python train.py --dataset="photos of plants and fungi (iNaturalist)" --train_examples=45211 --cutout=0.4 --fused_qkv=true --qk_norm=false --inner_norm=true --moe="top_k" --momentum=0.95
Rows from expert 0 of block 7, named by matrix and row number. Rows with one number belong to one neuron. Each number is 128 + 24 x the weight over its row's rms, rounded and kept within 0 to 255. All counts start at 0. Numbers have three digits each. After the name is the row's rms in percent of the matrix's.
# up: expert up (model.blocks.7.mlp.up, 4x192x384), inputs 308-383
# down: expert down (model.blocks.7.mlp.down, 4x384x192, transposed), outputs 308-383
up.72 112:128128128065128197128091128128160093158128128100128128128128128128109128128128055128128069128128128128128179128175155128128128150141128115128128128128128084100146128128128128166128128180128128128128064128128128163128127112054128
down.72 103:058128128128128041070128136128128128128128105128091128128128128128128128128128146128128128128128128128128212128170083128128128157060128133169128072150128208081078128128063128128128128128128127128128128210128172128128128128142128
up.73 113:128128128171152128128128128128128076097128128128128128128128147128138110128116128128128128128128128180060128128128101115128101128107128128070128179128128128128128128138182128174128128128128072128128055105128128114128149128128094
down.73 098:128128128128128128189128128128113128128079085150175151128128128128128174128128187128167128135128128128128171128152128080128128128157088084128165128128128128128150128077128128128128128148110090162128128128128205128154128128128155
up.74 096:128128136142122156128119103128115091128128115127176128176128128128128128128128128128133086088128128128109128128068128128025128128128137129116123128128128128128128103128128128128128128128128128128169128128128156128128128149128128
down.74 094:128150201128128136128128173128128128128136134121070128128128128128110128128175174128128128084225128128128128128128147103128128065093088128128191128128128128128128040161097162128128087128057163128128128031128128128186128128128128
up.75 101:128169148128128128094128128128128128118083128073155128153106128128073071128128196190085128128168128128176100183208128145179128128128128128128128128128128128128128128128128128128128103075128128128118128150073128172096128128128094
down.75 093:128128128128128176128113128128128128128128128100128128128152128128107128137128174172128128123078128128128128148100128128172165128189104128081128128076128128128128162128128128184128115128128128128128128128128045171128128128111128
up.76 093:128112128170194094128128128128128128128128128128138128128128128068128084128128128128128128128128128128128128128128067128116101128204178128202160128128128120128128128128128128128113128128128128128128128128128128208128128128128128
down.76 113:128128057128128128128128066126128128128128128100128128128128128173128128128128128187196128128178128128128128166107128128177128128128128128128128128075128111128128128189128128128231128128140128075128128077128128081135128128128127
up.77 108:075128128109128119128128169128128128139128128210128128128128128128128089174128128128128128128189083128128128128143128064128094128128152128079128141128128167128128187128128128128206128128128180128106128104128128073128128128053086
down.77 102:170128128128112128128128128151122128032128128128129098129128128128128211128128128163128128128128128128128128182128161025128128129128051124138128128107128128128128128128191128026128128128128050128128128128128128128128128128128128
up.78 100:128128128128128128128120128128128128087128128138128128148174128128128128128128175128128106128128128128128168128128128128123128128128128128092099128128128128128103132121084196128128128128128128128128128077127128128128184128128109
down.78 102:128128128128128128128128140123128128128128087134128128096128128168106128128114128128128128128104137128128082128128128128128128177176128128128128128128128123096128128069156128169128128112128128128107128128106128120128085144128128
up.79 097:128114128139088102128128128128128128128128128128128128121128128128128128128128128128217128100128128128091128073128128032110128059128107128128128195128108153128128128128128167128147128165128128055157128128128128146128128162079128
down.79 091:128080128066128128129128128128128128128167124131128128128128128128128195128128128172128128128128198051128160192128113128128128128159128064128128128128128128128128094128117128128077186128128176128128128128128123128128128128136128
up.80 107:128051128128111090081179094086128128128128128128162128128090128128135128128143128128128166128144128128128128085121201154128128142128088128128074128161128128128084128091065128128128128133107075128128128142128188128141184128136128
down.80 115:128180128128128128143128128094136173128156162128128128160198128132128128184143106128139181128128077128128095128128128128200113128064146128128128128128128128128128128128128128112128128128173128128128071196056128128128127128128128
up.81 107:128128128128128076196128128128047095128128128198128128121214069128128128128119128115128128179128111113128128128128057128106058128086128128100128128128076211128128128150138128128128128074128192128128128197128083128128128128128128
down.81 104:164087128095128068128128128128128128115128128128128128069128128128128128168128170128143096128128128128128128137128068128128128160196146128113128180128137128128154128128160128128128107105128114128128128128116085128128128128128128
up.82 102:113128128128128128072082128128128128128068089128128128149173147128179128128128145152128095128128128128128128115128151128087128128117128140140079196128131128128128173128128128044128128128203128128102129128091128128094174128128173
down.82 095:075185128128128128128128128128128128128128114150064048128142128143128128128128128157137128103128128128128128087128128128176128128128128128128110128130128128128134128057124077056128128096128128141086056096128128128195128160128128
up.83 107:181100103128128204073101128162128148180128161119128061128128058128128128128128128128128128128128128128128128152128125128082118128149128128128153128171156128128128177128128128128128094128176128128128128182119128128157128128128128
down.83 112:128128128128128128137105164128159128128128128128120128217128128128137194128128128088128128128174128078128128128163028128128115128128128128080128128182128128128128128126183128128167128128174128128089070128128128128082128128122128
up.84 097:185085128128128128098112082128096075128128128128128128067128128128128091128128101127128128128128128128128128128158128128128138128128128128132128128102128128128128128215122093128128063128169128144128181128128128202128128199128128
down.84 093:128128128108128089123128172128069000101137128128128128128128128211128128179160085128128128128128128128128128128128128128128128128128128166208120128128128128128128081128128128128130128128128137128128128128146081181128099083128128
up.85 100:128128128158128128128128091122128128122128128128128128128128128128159128128181128128128128128128128135128128128128128114140128128128128127128124128144128204065120065128128128093128054128128128128128128128128067128128128128128095
down.85 100:128128128128128128128128128128128128128099090128128128156128128128128128213128128172190128128128128128128212075128128078192128167220178128128164128128193199128128170128128121128128128101112157128089128111102128114128128128128076
up.86 086:089128126128076128128113128128128065128128128039128128128128101128128128128128128128128128128095128128128203086128150128128128128057128128128128128128128110128128156128128128128128128128128128104128128128103128128128128128128164
down.86 100:128128170128128128128128128077067128136128128128134128128128128128128128128128128128128128128128128111128128128128128128128128128128128060128128128128068128128128128153093062070165128128128154128128120146128128128128051128058128
up.87 089:128119128128128169128128128128128128173128128128122211072128128128128128128128128128128128128128137128126128128128128128128128128140109128128192128128128128128128128128128128128128128128128077109128075128128077128128149128128128
down.87 095:082128128128177128128128146081128128128128137128128117040128128128128120128092128162128128128120128128128128042128096190069128058128128128128128128128128128128147128080128128128128128128128128164175128128128030128128224128128174
up.88 098:128128166128159128033128128128128128159128142193128128128107056128128128058099128128128128135104128170145113128128128128128128081128157128128128128128156128128128110128128030128128128128128128128157099175128128128125074128128128
down.88 100:128223128165128128128139155128128128128128094128128128193128128128171128128128128209128128128128128128128128128128128127128128128128060128128128128128128128141128128095128128128233145128128128128125071099128128107122128128128171
up.89 094:128128172128127112128128042128190128128128128128128128128128128128141214128150128203128128163128077105128128128090128128128128128128128128128128083128128128128128128128128128128128154128082128128115128128059128128128105128128128
down.89 099:128196128128128128093076128128083128149128128128128163128168128077128128128166131167128128128128156128128128128128159128128100128128128128097128128128003116128128128128128128128027128128128128203128128128128128102128056128161128
up.90 099:128128128128128128128128200128128128128128128128121150094195128128128128128128128125171128128128138128128064129128128128128128128176128147128199128128128162128128141128128144128198128112128192093128179128128128128128195128128128
down.90 102:128112128128128057128168128128128172128122128128128128128175066074194128131147128128128128128106128128128128128128128128128128128128128128128128102128159128128161128090128143128128128128128098128128128128128128128203128085128155
up.91 090:126097128074185128128128128183128128214137128145128128128128151128128128128128128117128128128128128128101128128080128104038054128128128128128128128157128199128128128128128128128128128128128128128128128128115128128128128128120128
down.91 093:163092128128128087128128128164168128114143152128128128128128128128128128128069128128128128128128128128058128128128109128128081128128184140166128128128128128128128116128128128128128101188128128128128128128128122128128128069128128
up.92 096:128128146128071140086165064152128085158128081128128128128128179128128128161128149128189128128128128128128128112128128128128128128128128134128148159128146128128128128128070088128202128128128128166128158128128128074128083128128128
down.92 102:000128152142128185105128128128048128128128128130128128179128128128172121128128128128063139128128142173139128128128128155128128128128128128128054128080128128128128128105123208128128128194128128128128128128093128128128060167128128
up.93 101:128128128096163128102128128128128128128128128128123128128128128128164128198148128128115123038128128128167128128128128128128128128128128096128128128102159171128128128128128128192128128080143128128128140193128128128128109143187128
down.93 099:128128128128128128128128128135128128128128128128128128128128128079127128128128128128014152064181128128128069128128128119021128128128128128128176128089128128129120128128128128179128128135197128128128174128128151172128128096091154
up.94 096:128128128082128128128156067128167128122027128128128128164128128128187128128128115128128128128128128164128128167128128128128142171128114128128195128128128128128128160128128128128128169128128128128128128128161128128128128128108109
down.94 098:201144128128087128128128128147128128133185128128128128124128128128128128106128128128128128128128128128133128172128128128082128123128128128173128128128128020128128128128128128128128128128106128094128127128066091150128128229128122
up.95 095:163075076128179086128128128128128128121128128128199128128128128128144128128128128128128082128128152207140128128128128137128128128128128120128128117122128128128055177128128128128128128096128112128204128128128180128162128128142128
down.95 105:142093128109128128128128128128128120128121170128207128128185128128128128128117128128128197089106161141128128128128128080060128128128128199128128128128159060128128128187118092128128128137128128128128123128128162128128128128128128
up.96 114:157087128128128128126128128128128128128128128128128128128128128128074128087128128128128085128128094128128085078128128128128152128128147128128128128128128128165128128128128125164128128128128136128128128063128128128128128045123128
down.96 095:128128128128051128128128128128128128162128128048128128128128111128128128128128182128128128113100128193128128128128128128128128128128128128128133128128128128169066128128128113039128128128128128128137128128095128128128128128091128
up.97 096:105128128128128128128127128128128162128130177128128080128168128128128128128128128128128128128145182128170128128128128064173128145060128128066128128187052073128148128155128162094086128118128100128128128128128128128128128128120124
down.97 097:128128128128128128128128128128128128128128197128113080128128128073128128128128128128128091128050128109128128128128053128102128128128128128128113128128128128128128128128128128123128128113152165137097202128128128128128128128128128
up.98 100:128128165128180128128172128095128128200128128100086128128128128128128128128128128128138128128096134128128128128128149128102128128201128204134128128128128128128128128128158128128151128128128128128128128128128128128128128128128128
down.98 099:128128166182086128128069128128128128085128128128128128128128128128128128128128128128128128128128128128128128198128128128128128128128128128188128137108128074128128128128128128128128122128128211128195128128128128178128128128136113
up.99 099:128128128128193128161128128085128128074150128128128128177128128128128128067166128128128128128084128128128146089128193172128128128128064128128128128128128128128128128141080128139174128128128128128128128128128201128103128128128165
down.99 108:128128147128128128128128097178128128128128169128128162173128128128128128064167051128128128128148115089128128215128074105128128128128128128128157128128080105162128038128128128128128128128128123128091133128128128128128180128128128
up.100 092:128128128128128128128133128128128177128084128002128128128128128128128128128128128128128128128128103128128128102066128128176128068128128128128128128105128128128128144128128128128128123128143128182128141128128128128077128128142128
down.100 088:128128128128118062128128162120128092128128128218128128128128128128128128128128128128084128128128128128115128128128128128128128128070128151214128129128147142128128128128158128128078128128128127093128128128142166128128128083128128
up.101 106:128202128128128128096128128083128128192128128128157128128128128128128118128128128128127128128113128183128128128143128104149128047128128128128128128128056128128157128128128128128128128128176128128128128128128128179094128128128128
down.101 094:128128128128128128128128128128128128128128176128128128027128128128128128050128128128128128113191128128113128128128128178128128128034137146128128128128128128104128128176128128128128128128128128128128150128128136128128145153162228
up.102 105:175128128128165128128128128128035128128128128128153106128128128128128129128121128128128099078128128128128128128128128128108128128128128128128128121128128187128128128128162157128118128128062157219128128089128128128128128128128128
down.102 093:128149074128128099128128128128128128128128128124090128211128128128128128083128128104128104128128128145114142128128117128128128128145164128128128128128128128128196209134128128237128096128128128128078128128193128080128128128056128
up.103 090:128128128169128090128128128128128128027128073163149085128175128048128128128128119128113128128128128128122128128128128128128145128128148128128128128128128128128128066128128073128232128128128128128128128128128128127128128128128128
down.103 102:142165128128128128128128143128128128128128104049128130181049189116253079200128074128128110128128088128128128128128152128128128128128128164128128146128128197128142128128138128174128128128128128128172128064128094128128128128128154
up.104 105:128128128128128128073067128128128128110128077128180128090128128118128128128078128150128128180128128128218178066196128118128148128089117115128128128128156128128112193128068132152128128117161128128128128154128128128128082128128128
down.104 104:128150128128100128142128128128128128128128115102128128198128128162125175128128128128128128128128128128128127128128128128128128128128128128128171128128128128047128148128128128128162128097099128096128128128151150160128128128128128
up.105 101:117128128132110128108128128128108171128128128128128128128128220165154159128166088128181088128128051128128184128150128128128128128128128128128128100128128128027128093128128104178128128128128128055128128067128128180128128128073128
down.105 097:128128128128128136128128128128128167128128128128128128085128128128128128128128128032128089131195128128128128128128176128128128128081128128159128128128128128162128128128166090128128128128028164128178079128128128128128033128059128
up.106 100:128128128163128128128128047128126128128128128102092128128128128080128052128128128128128128066128128128165148128128128128128142128128128128128147128192128128128128128128128128128128128128128148128141128128128128128128128128128189
down.106 106:077134141078120128056128128128164128046128088128128219128128128128128140128128128128108128119128128128186077128128128143128128128128128128128128128128128128128178120157130128128128128128179128128133128128098128128128144128128128
up.107 098:128128128156128163128128128128127161128122128128090128128128128128128128128128128128128101162128128128155073128128128128128128128128128128129128128108102128128102128075128131172156074215128128128157128128128128128128128122128034
down.107 109:128086128128112128128128128128157070128128147128128128128128128101128128128128128128128128128122128128128102128204088128128128097128128125102128126158128128128091179115128128141128128128162128128128128128128128074128128128169128
up.108 090:128128128128128079128128128128128128128128085128128128124128059170128128128128128188128128128080128128173173128128070165128128128107128128128183128128177121148128171128128128128128128106128128190128128108128128128128083087128128
down.108 102:128128151128128128164137128128152171128173128128128128157128128128128071128128128128128128128128128128113128128128128182095128128180128128128128128128128128128157128063128128128074127128164128128128070128128128128128128128128176
up.109 112:128128131128128128128128128128129128128128128128155128059128128128128128128128128128128128128128128128128128187183128143055072079128088128184128128179128128128166128128128054128096112206177128128189116128128111128128128128128148
down.109 106:128128128057128128112128128194128128128128128194128186098149128128128128174128198087128128128128128059128128128144128128128068128128128128128128128128058128128128128138128128128128128128214128124076139128138128128180128128128160
up.110 103:128128128160128128033128108056128188128128132137128128128128128128148128145080128191184128128128064128059128117128047128128159085112204128153128128128128181128128157128125128128099128128164163128128128128128128128128128128128128
down.110 099:128128129128190128128128128128128128079128128128128063128121128117128128128075215207128085128128071128128116134131128156128128128128128128128128144128128128154084145128192128159128128128128128050128128128128128128128128128128090
up.111 104:128128128128079128128128181128128092128128152128145135128131157128094128128128128128128157128082128079128085128128154092115130128128150164128128128163128159128128086032128128128128128128169192128128128099128128132138123128170128
down.111 101:128141059119128128145128128169066128162128128128128128169128128128147151128128128128182128128138128128128128128134128066128128128061160157128128128128128128128128128135128133136082088128128103170128128128128128128128112128128128
up.112 100:098149128128128128122128128128128196128128081104124068124128128165128167128128128128128083128128114124128128082128155114048128128128128083128128172077128128143162115128128136128065128128165128128128128128128162128128128198128128
down.112 092:128120161128084128060128131200074128125128128128128128128128128128128156128128128128128128188128128128128128128066160128112158128128183146128128141059128128128132128128067128224129079165128120128128128128128128128128128128128128
up.113 092:128128128124128183193128111128128183128100128128128128128128128128164128134128128128148128128012128128128128209137128096197206128174128128128128080128179183128073128128169128170128114128128128128128128128152128128128128128128128
down.113 093:128128128128091128128128128128150128064137082128128128128156128128163128133130144128149128128128116128128128128128128161128103128097128128140082128094128128128154128150128128128128171128128128128092128128128128127128076128150128
up.114 105:128124128128190159128128128128128115128143128183128128169065109128096128066052128128128128128128128054128089128128080150148128128128081135175125128128166128087128128128074128077181160128067128165128128128135128135137128097128074
down.114 107:128128128125128128128128128128128128128128128128162128128128125128128128128128128158128128128128116128181128152128188128128128057128128128128087128128128174170108128128128187128086128128131054128165128128128167087164120074166211
up.115 109:128151159128128128128109128128091100128159128179135128128128139182149128128128128116128128128108128179101128128128128094128128160128129112128096129133172137128128115147128186128087128128128128128128088128128128128128128128128128
down.115 110:128128138128128128128061128128174066128128128128128128128128128096128128128114128128128210111128177128128078128128104128128152128096128161128143128128110128128128169092128128128162128117120170128128128055128128109128182144128128
up.116 092:128128128135128128128128128112128190128091063128128128128152128128128128128128128128128128128128128167109128128128127128128128128128128092128128128096128128128128128057075128128128128128128128119128084128128128128128128121156128
down.116 107:128128128128166214128128128134128128128128128108127189128128149147128128128128128128128128128128163128128164199128091128128166162128128128035171113128128128180099177128128166128128128128187128128128128122128179196175128128108175
up.117 105:128128128128128128128160128096115184128128128128093128125128128085181128128128128141114128128128183128128123128128143128128128128115089128128139128128111148128221128128128128128162128128120154128128128124128128130154095128128128
down.117 096:179128128140178128128128128128128147128128089128176131128127083183128128128128128128128144128128192109128128128128128128128128128128128128128128128128128128128128128128128128128203089059128148171128128128077128128144128183128128
up.118 095:128128128158128128075128128128106128128128128128128137128128128128128128184128128128148128093128036095128128128128128128068128128128128128128128128128128128121128128128128128128128084128128128089151128128128128128091128128128115
down.118 098:128182128128145128210128205128155128227128128154104123128128128128117128128128058128128189169128128128128120059128128128128128128138128128126128128128128128158128128135128128103128128070128095128128128049128128128198128128143128
up.119 093:128111128128128128128128081128080128151128128138128128128128128140128093128128083128125147128128128128128128128128128128128055128128076128133128128128128128128115172128128123057128128145128128128128175144128128128128128161128161
down.119 101:128128128163138128128128128128128170102128128084128128128128128128119128128128128128128128128102154109069128128128128132128128147128128128112128094033128128128060183128128112128128128131088128119128116128128162165128128128168128
up.120 095:128128128128082128128128128128128128126128187128128128128128128112128199128128128023128137128126128121128093188061140128128137128128128128128128128121128128128128138128128128128128128128128058086128128137128128128128128128128128
down.120 101:128116128128070105128128106219106128128128157155186225128070176128128128102193156128128175128108128128110153128128128150128128128128128128050128128128128128128088128128128070128128128128099128128128102128128187128128128128176128
up.121 092:113128137128128128128172128128104128128128128128128158056146128128128041128128128128139068128096128142128128128128128128128128128128128128059128128159128128134157045128128144128098128094128128142128128128128128128128128128099128
down.121 097:106128128050128128128128128104117128128128167128128168128128128077138128128128067128128128185128128070128128128128128128128124128173128128128128128128128128096128128128128128128128128128128147161128128128128183162071128128065128
up.122 095:128128094128128142128128128128128128128128128119128128128128030128128128128128095128128128060128128070092128128128128172128128128128128128128081128128128167128128128128128088128128128201128128128128128128128128128128128135128128
down.122 096:128128128103128128128194128128128216128207128068150128245128128128235128074128128193128185128148128126128128128128128128128128128128064128128128128138128034128128128128128128128128128128128128128128128128128128128128128128128128
up.123 100:082187128128128128128128128128084128128089128128128128146128128128181128143128123128128128128128045128129128128124128128128128128124179124128128162128128128128169128185128128162128128063128127128154128128103128128128128128164078
down.123 097:128128099128128128124055128128128160128128128128180073128128146082162128128172128128128128128070128137128128167128128193128184128077128128072128128090128128128184128128128128153128128128128128211128128128128128128128128128128116
up.124 119:128128117128085128128128128128094091128066128179181128128128128128128166128195128128165131128106128128128122148128128123128128128193128122128152128128156128128128119128080128128166162128128128128106128128128128128128128128128128
down.124 097:128128128128128128128128128128128128093053128117128128128075128128220128128032128101128176128128128128128128128144128161128138128128128128128099128128128126128128128128128128128175069139128128125211175128128128128128128128128128
up.125 099:128128118052128128128138076128165116128128128128128128128128065128128128128128128128128073128128128128128075108128128128128128128128185128128183128128128097064128179128128128128128128128128128128063128128128066128128111119155128
down.125 101:128128182129133128109128128128128128134128180128128128128073128128128128113128128128153128103128128105096128128128128198128128133128106134128128128128128128149128128159116128128128128128182128128128128128128128128128128150204128
up.126 099:128128055128168128128128128114128128128128128128128107128175128128128128128128128128128128128128128133128128125128128121128128128128128128128121128128128128128128128128128070234128128128088128147128128057111128128128101128128128
down.126 099:128128151145151130014128128128128050159099128074128128128128128128145128128128128128128128128166128128128186128128128128136128143128128128128128128128128128175128128156141128128128128128128128128128128128163128128128128128128076
up.127 105:128128131128128129128128110069128128128128128128128128128088128128128128128128128128113107128118128197128085128128128207059038154128128138128128128090128128128151128138128128128128128128038128128128128190128128128128128128128128
down.127 101:128128128078078128128128162128128072128125128192128042128107128128128155128128128100128129128081128128176128128128165128128128159190140128128128128128128128171128128128128116128144128128128128128128128128128109066099118050104128
up.128 105:128145128128128128128128128190128128128128058128128128178128128128154175188128128128128128128128128192135128128128128128060128073128128173205128128128081128128128128156128128128128128105083194096128128128089128158113128128128067
down.128 106:128128128128128162128128215128128128128128128067128167128091082128090128187128128128128128108128128095128160156128128128113128081128158098128128124128128099128128128128180128128128128137128128159128161128128128128128128128128149
up.129 095:128128128128133128128206128190145128128128128128128128128128128135128179128128128091128106128128128128128128128128128121128107097128128128128070128136128128128128128128123128107128128128169128139128128148128128112128128110128128
down.129 104:092112128128128128128128128128128171090160081128128156128118128128128119128128124129128128128128128128131128108109128116192128128128228128128096095128128179128128128128176128090128134128128027047128128205128051128128098051172128
up.130 107:191128128128128076128112105128128128128128061128061128156160196203122128086128128128128128128128128122128128128128128105059110078128128128128091128160128084152096114128128171128128128128128128128128128100128128128064128128055128
down.130 098:128128128128128128128128128128083128144128071128128128076147128128128065128128128128128128139128149162128128009128128115128128128187128128128128128189128128128128128128170128128128128128128079094128128168046128128081080128128128
up.131 102:135185147128128128128128128128128128078109128128128130115128128128128128128128128128128128161193098139128128037101129162144210109191128157128121128128104058128093128175128128128128128128113055128128128128128128128128148128058128
down.131 097:175128128128128128128128128128128128114128128128128128128074128128128222128128128128146128129128128128128060128128128128138187128142128098128128128128128058183128128128128128128176128128128128128128128128128078164128128040128128
up.132 094:103128128128128128061128170128128128128128128128128128189147128162115070104128128128128128128079128135128016128128128128137100128128128085128128128173128128128128128128128128128128128128128091128128113128128170128128128128128128
down.132 097:127128128128128101128128128128132128128107105128128128128128128128128128079128128128128128128128156128128191120152128128128128199103128128128128132160131105128128128126128169128128141128128073167091128128128128128128128128128128
up.133 107:115128128128153128082172065128128094128128128128128128080128072128158198128128128128128128128128165102128128128128128142103085128128128128083128128128128104128128128128100084128128104082128104128122074128128128097094128173204128
down.133 110:128128128128128128158054128106065128075128095128128128128128128152128128128128112128128128128128139128128128128128128116128128128128128174128128128128128128127128128128128128128191104128128129128128128128128128087087126128128128
up.134 106:128172128128128120128128128128128128128128102142128128078128128128128128128128128128128128128097128128128128128128109087128128097128160128207128128128195128182079128128128128128058128128128128128159128128128114139128128128128119
down.134 104:128128128123128198128128124175136104128128128128128128128128169128128128128128128128128128128128128128011128116128139154128128217159128128059128128128113128128128128131187128188119128128128128128128128128070128066128128128182128
up.135 097:128128128128128128128128128212128128200128128128128128128128128128128128148128128128128189128128128065128109128117128107128128128138128128135128166128128128128128111128106128128128128128071128128087128090128128128128128226098122
down.135 097:128128128128128128093128128128128104182128143101128128128128128128128113123128128128128128128128128097128128128128128128128128086162128128159170128128128128128153128128128078183128128128188128128128111128128128128060128128128128
up.136 104:128121128128076128041128128128128184128128128038128128128128128128176138128128128128171128128140128128128128128128128128128191128128128169128128128128188128128128152128128128128128128056210128128128087128128076128128174130128128
down.136 097:140128049057117128126128089140128124153128128128128128128128128128128128128128128128128128128172189128128128128128029128128128128128128168128135128128128074128091128128128128082128128093128128128128128128128128128121128155128213
up.137 098:128128118128128105128128128128128128097128101094128147175145128128200128128128128129176162128138074128128128128128128128128248128128128128128103115152128195055128128081128128158181128128128128180128128095128128128125078116065128
down.137 107:190178128128128128141128128159128128128202167068102128128128128172092128156128128128128128095128128128128128128128157100110128108127115088141220128128128091128078128115128128128128156128110128129128100128143128128128128128128070
up.138 096:200128112128128128128128128183128129128128128128128162128078135128201107128128128128175128104128128128128163128128101128128055111128128128118136128128109128128128128220128173128128128100078128128128128177136128128128128128128128
down.138 102:128128128128128179128128132152128128108128128128128128128128128128128115128169107128109106103128135128186128128128128128128128128128128149128128128128128128028090128176078161091167128128128128128128128128128128128128128128128077
up.139 102:070128128128128128083128128128128162128128128128128174097128095128128128128128128128144108128128128162128063128184128128128128107209128128175128128128128128128179128128128128128128128128128033165162128128072182128128128128128128
down.139 101:090128100128128128128128128128128128128128128090105099128128128081128128128128128128128128128144094128128128123128165128128128128119128128128128128128185128108128179128159128159211128128128128128128185128142082128196128128128128
up.140 098:128198128128128138128128128215111128118128057128136128128151128128128128128128128128128128128154128128115128128189128128128135128128128128128128128128153085128128062128196128128128128128125128109128190128128128128128128128128127
down.140 093:128128128128128128217128128128128128074118128128166128128137128128128161128128128128128128128087128128128168128128155128128128199085128128128128128128128128128091085128148128128128160128128109128128128128128175128145193128135116
up.141 103:142128128128128128106128128128135128215128128128128128100128089128128107099128128128128237128207054103128187152128128128128128097128128128128128128147128128128128128128152150128079128059128051128128128128128128128103080083128128
down.141 104:159128154128128128128128128128128128128128128128128128128128128116128170128128128128128128128128128128119128128128160128128128130128128166199128142128128152128128128128128128131128129128128034128128169128180054175128158128055116
up.142 104:128128042128128165164115125167128128094128128186128128128128128154094128127128128128116152144168128128128111128128128128128128128128128128128128128128128128181128128124139111128202075128128128138079128128186128128128128102141128
down.142 103:128170112097082107128128128128145128128078128157128048098128128107102075128128181185104128128093128146166051128128128180111128056128157115128128128128128128128128128128118128128128125128128128128152095128128128128128128128074172
up.143 103:128128076100128128155128082128128069041182158133081205128128110128128128128128128128128128145128128128128089128128128128128128040128114128128161155128128178136128128128154128128128128146128141128128128128168128128098128195128076
down.143 117:107181128120114128128183128128128128128128128188112128121128128128128128128128128056128128128128128128128128179128134128128128128128128128128062128128128128128128128128128128128128155128128139128025128128128128128071128128128128
up.144 103:128128128141128128073146128128128128171128128061128128128128128128128217128193128172128128120128071130128210128125128136128128128128128154128215211128128128128128128128128085141106158157158128128119126128112122122095075128128128
down.144 099:095128128128128071128128128128128122128128128128135128128128083060128128126128128145117128128200133087128128087128218128124128128128128128091128165055207128128128128128128129128108128128128110102128128128128128128128088128093128
up.145 099:158128113128128128128228128128128128128128174128128128110128128128128128158193128128128192128128128174128128096128165128017128128144186128128128128093128128128082128128128128206128128118128157128128128128113128128128128152128128
down.145 101:128128128128034128129128128128087128128128128093128128128128156128131128128092128128128128128128128128128128087128143128128141128128128072128087128128128128128128128179128194128128128128077142128128128128128177075123176128128181
up.146 101:128197128128128128081102129128112128128128107064128128050128125128121128128145128128088099128128090128132187038128128128128165142128128130128128184128128128128159128128128128160128069177128128128128128128062152128128062128091128
down.146 105:101055128128128082082128128159128158128128083064139128122128195101128128128128128128061160128128099128128128053180114102128135128132128128128074128084128105128128128128027085128128128128128128128124128128128128128128161128132115
up.147 109:128094128128128174128128128128128201128132128128128128128128128128128112131059128128128101128128105128128128128128128065078128128186088128128156128128128128128064196128128119128128064128182128128128104128052128174128078128128128
down.147 090:152128128128128125128103128128128128128128128128128128117128128090128128128128128128145128174128128155128128128128071128128128128128089080128128111128128128110128128239048128128128128128111128128128128128128128128128128070128128
up.148 103:161128089128128128128128166128128090128134128128128128128128128128128216195128128128128128128128128128098128175128128128049128128128128128095128190128128128128128128172128128143128169128128128128128128211113128128128128128128128
down.148 088:128128128128128128128128128237128128128123104241128128128128142110128128128128128128128048174128128080128128128180128128152122216133128088128128128128128128114128128128102128128128134128095110128115194128128128128128161195137128
up.149 091:128178128102128120128128128128128092128079128128128128090212128128128196128128128110096128128128128128128128128060128128128128128085128128128127090128128169128128128128128128128128128128068183128128128128128128128128177128128128
down.149 095:128167157180128128128128128128128128128090128128128123128124128128128128211128128128128128128159128063128128128128128128128047128128048128128128128128128148128128128128128128114218128128128128128115145128128128128089146128071128
up.150 092:128128128128128128128128128128128128128128128128128092128128128128128128128128163128128128128128128128128128128128128128128128128128171128128128128128128141128087128128152128190128170128133091060128110128118128128114128158128128
down.150 104:128068150128128128128128111128165128128128128128128128128089173128128128128091128128128128128147128128128128128158204128128128128128038128128098128128109128128128110128128128162060080128128128202128128076128128106128171128119128
up.151 102:128128179128128046128128128128106128128059128128091128128128128156128128128128128128128128106128077128128101128128140128128128128128128128128128124128128128117128057128128128128128128128149159128128128125128128087167128217128128
down.151 099:128128128128163066142069128139128131128128206128128128094115080128129128128128128128128128128128116128128128115128175128128128128058128128128128184128186128128128128128128128128128177128128128121128128128128103061102118128128128
up.152 098:083158128128188194189128128128128128128128128128128141128128128128128127128128093072123091128128128140128183128141128128158107128128128190128128037128089128088128128133128128128162128128128071128128128128182128128128128080178128
down.152 104:168128152128128128131099128128104128128128128128128128183128136146128203128128128080128152128128128128176128128128128128128128060128128128217128128128128074128128128128128100128128128128128128061217128128138128128128128128126128
up.153 099:128223182051128128128128128128128128079128128128115128128128128203128128128128128128128128128187128128128128128128128128128128128128128128128128095128128169128128220128128128128174128143128128128092087128128128128219128179128128
down.153 102:128128152128128092128128123128204128128111128128128110165172111128128128128128128128128128128128117128128091159125128128134078128128128177128202128128128128011128128128082154128128128174180128128128128128128128139128128128128128
up.154 106:128128160128128128128128047092128128128056128128128128147128128128128128179159133128128128128128128176128128128128127128128128128134128128177128128128128128128128128128172128128128102134128128128128128128116128128130128128128091
down.154 106:128156128153128128198128128114128128128128128130128097170066128194128128128063128209128072128128128091128128128128128128128045128164099138128157128124128128128128128128128128128153128146128128089128104128128128128128128083128128
up.155 104:128128200128128128128128128128128132109114128128128089057128128128166128128070062140156064128128061128128128128128128128128128099176128128177128109085120128128128128101170119165128182128128128093082178128156128128128128128128128
down.155 099:128068128128128128127128128173128126128128128128128128098128128128092127128128128128128128182119128128128128128128128128128128128128128138128128128128128128120128128128128128128128128128128042096128128128172128169127041128186068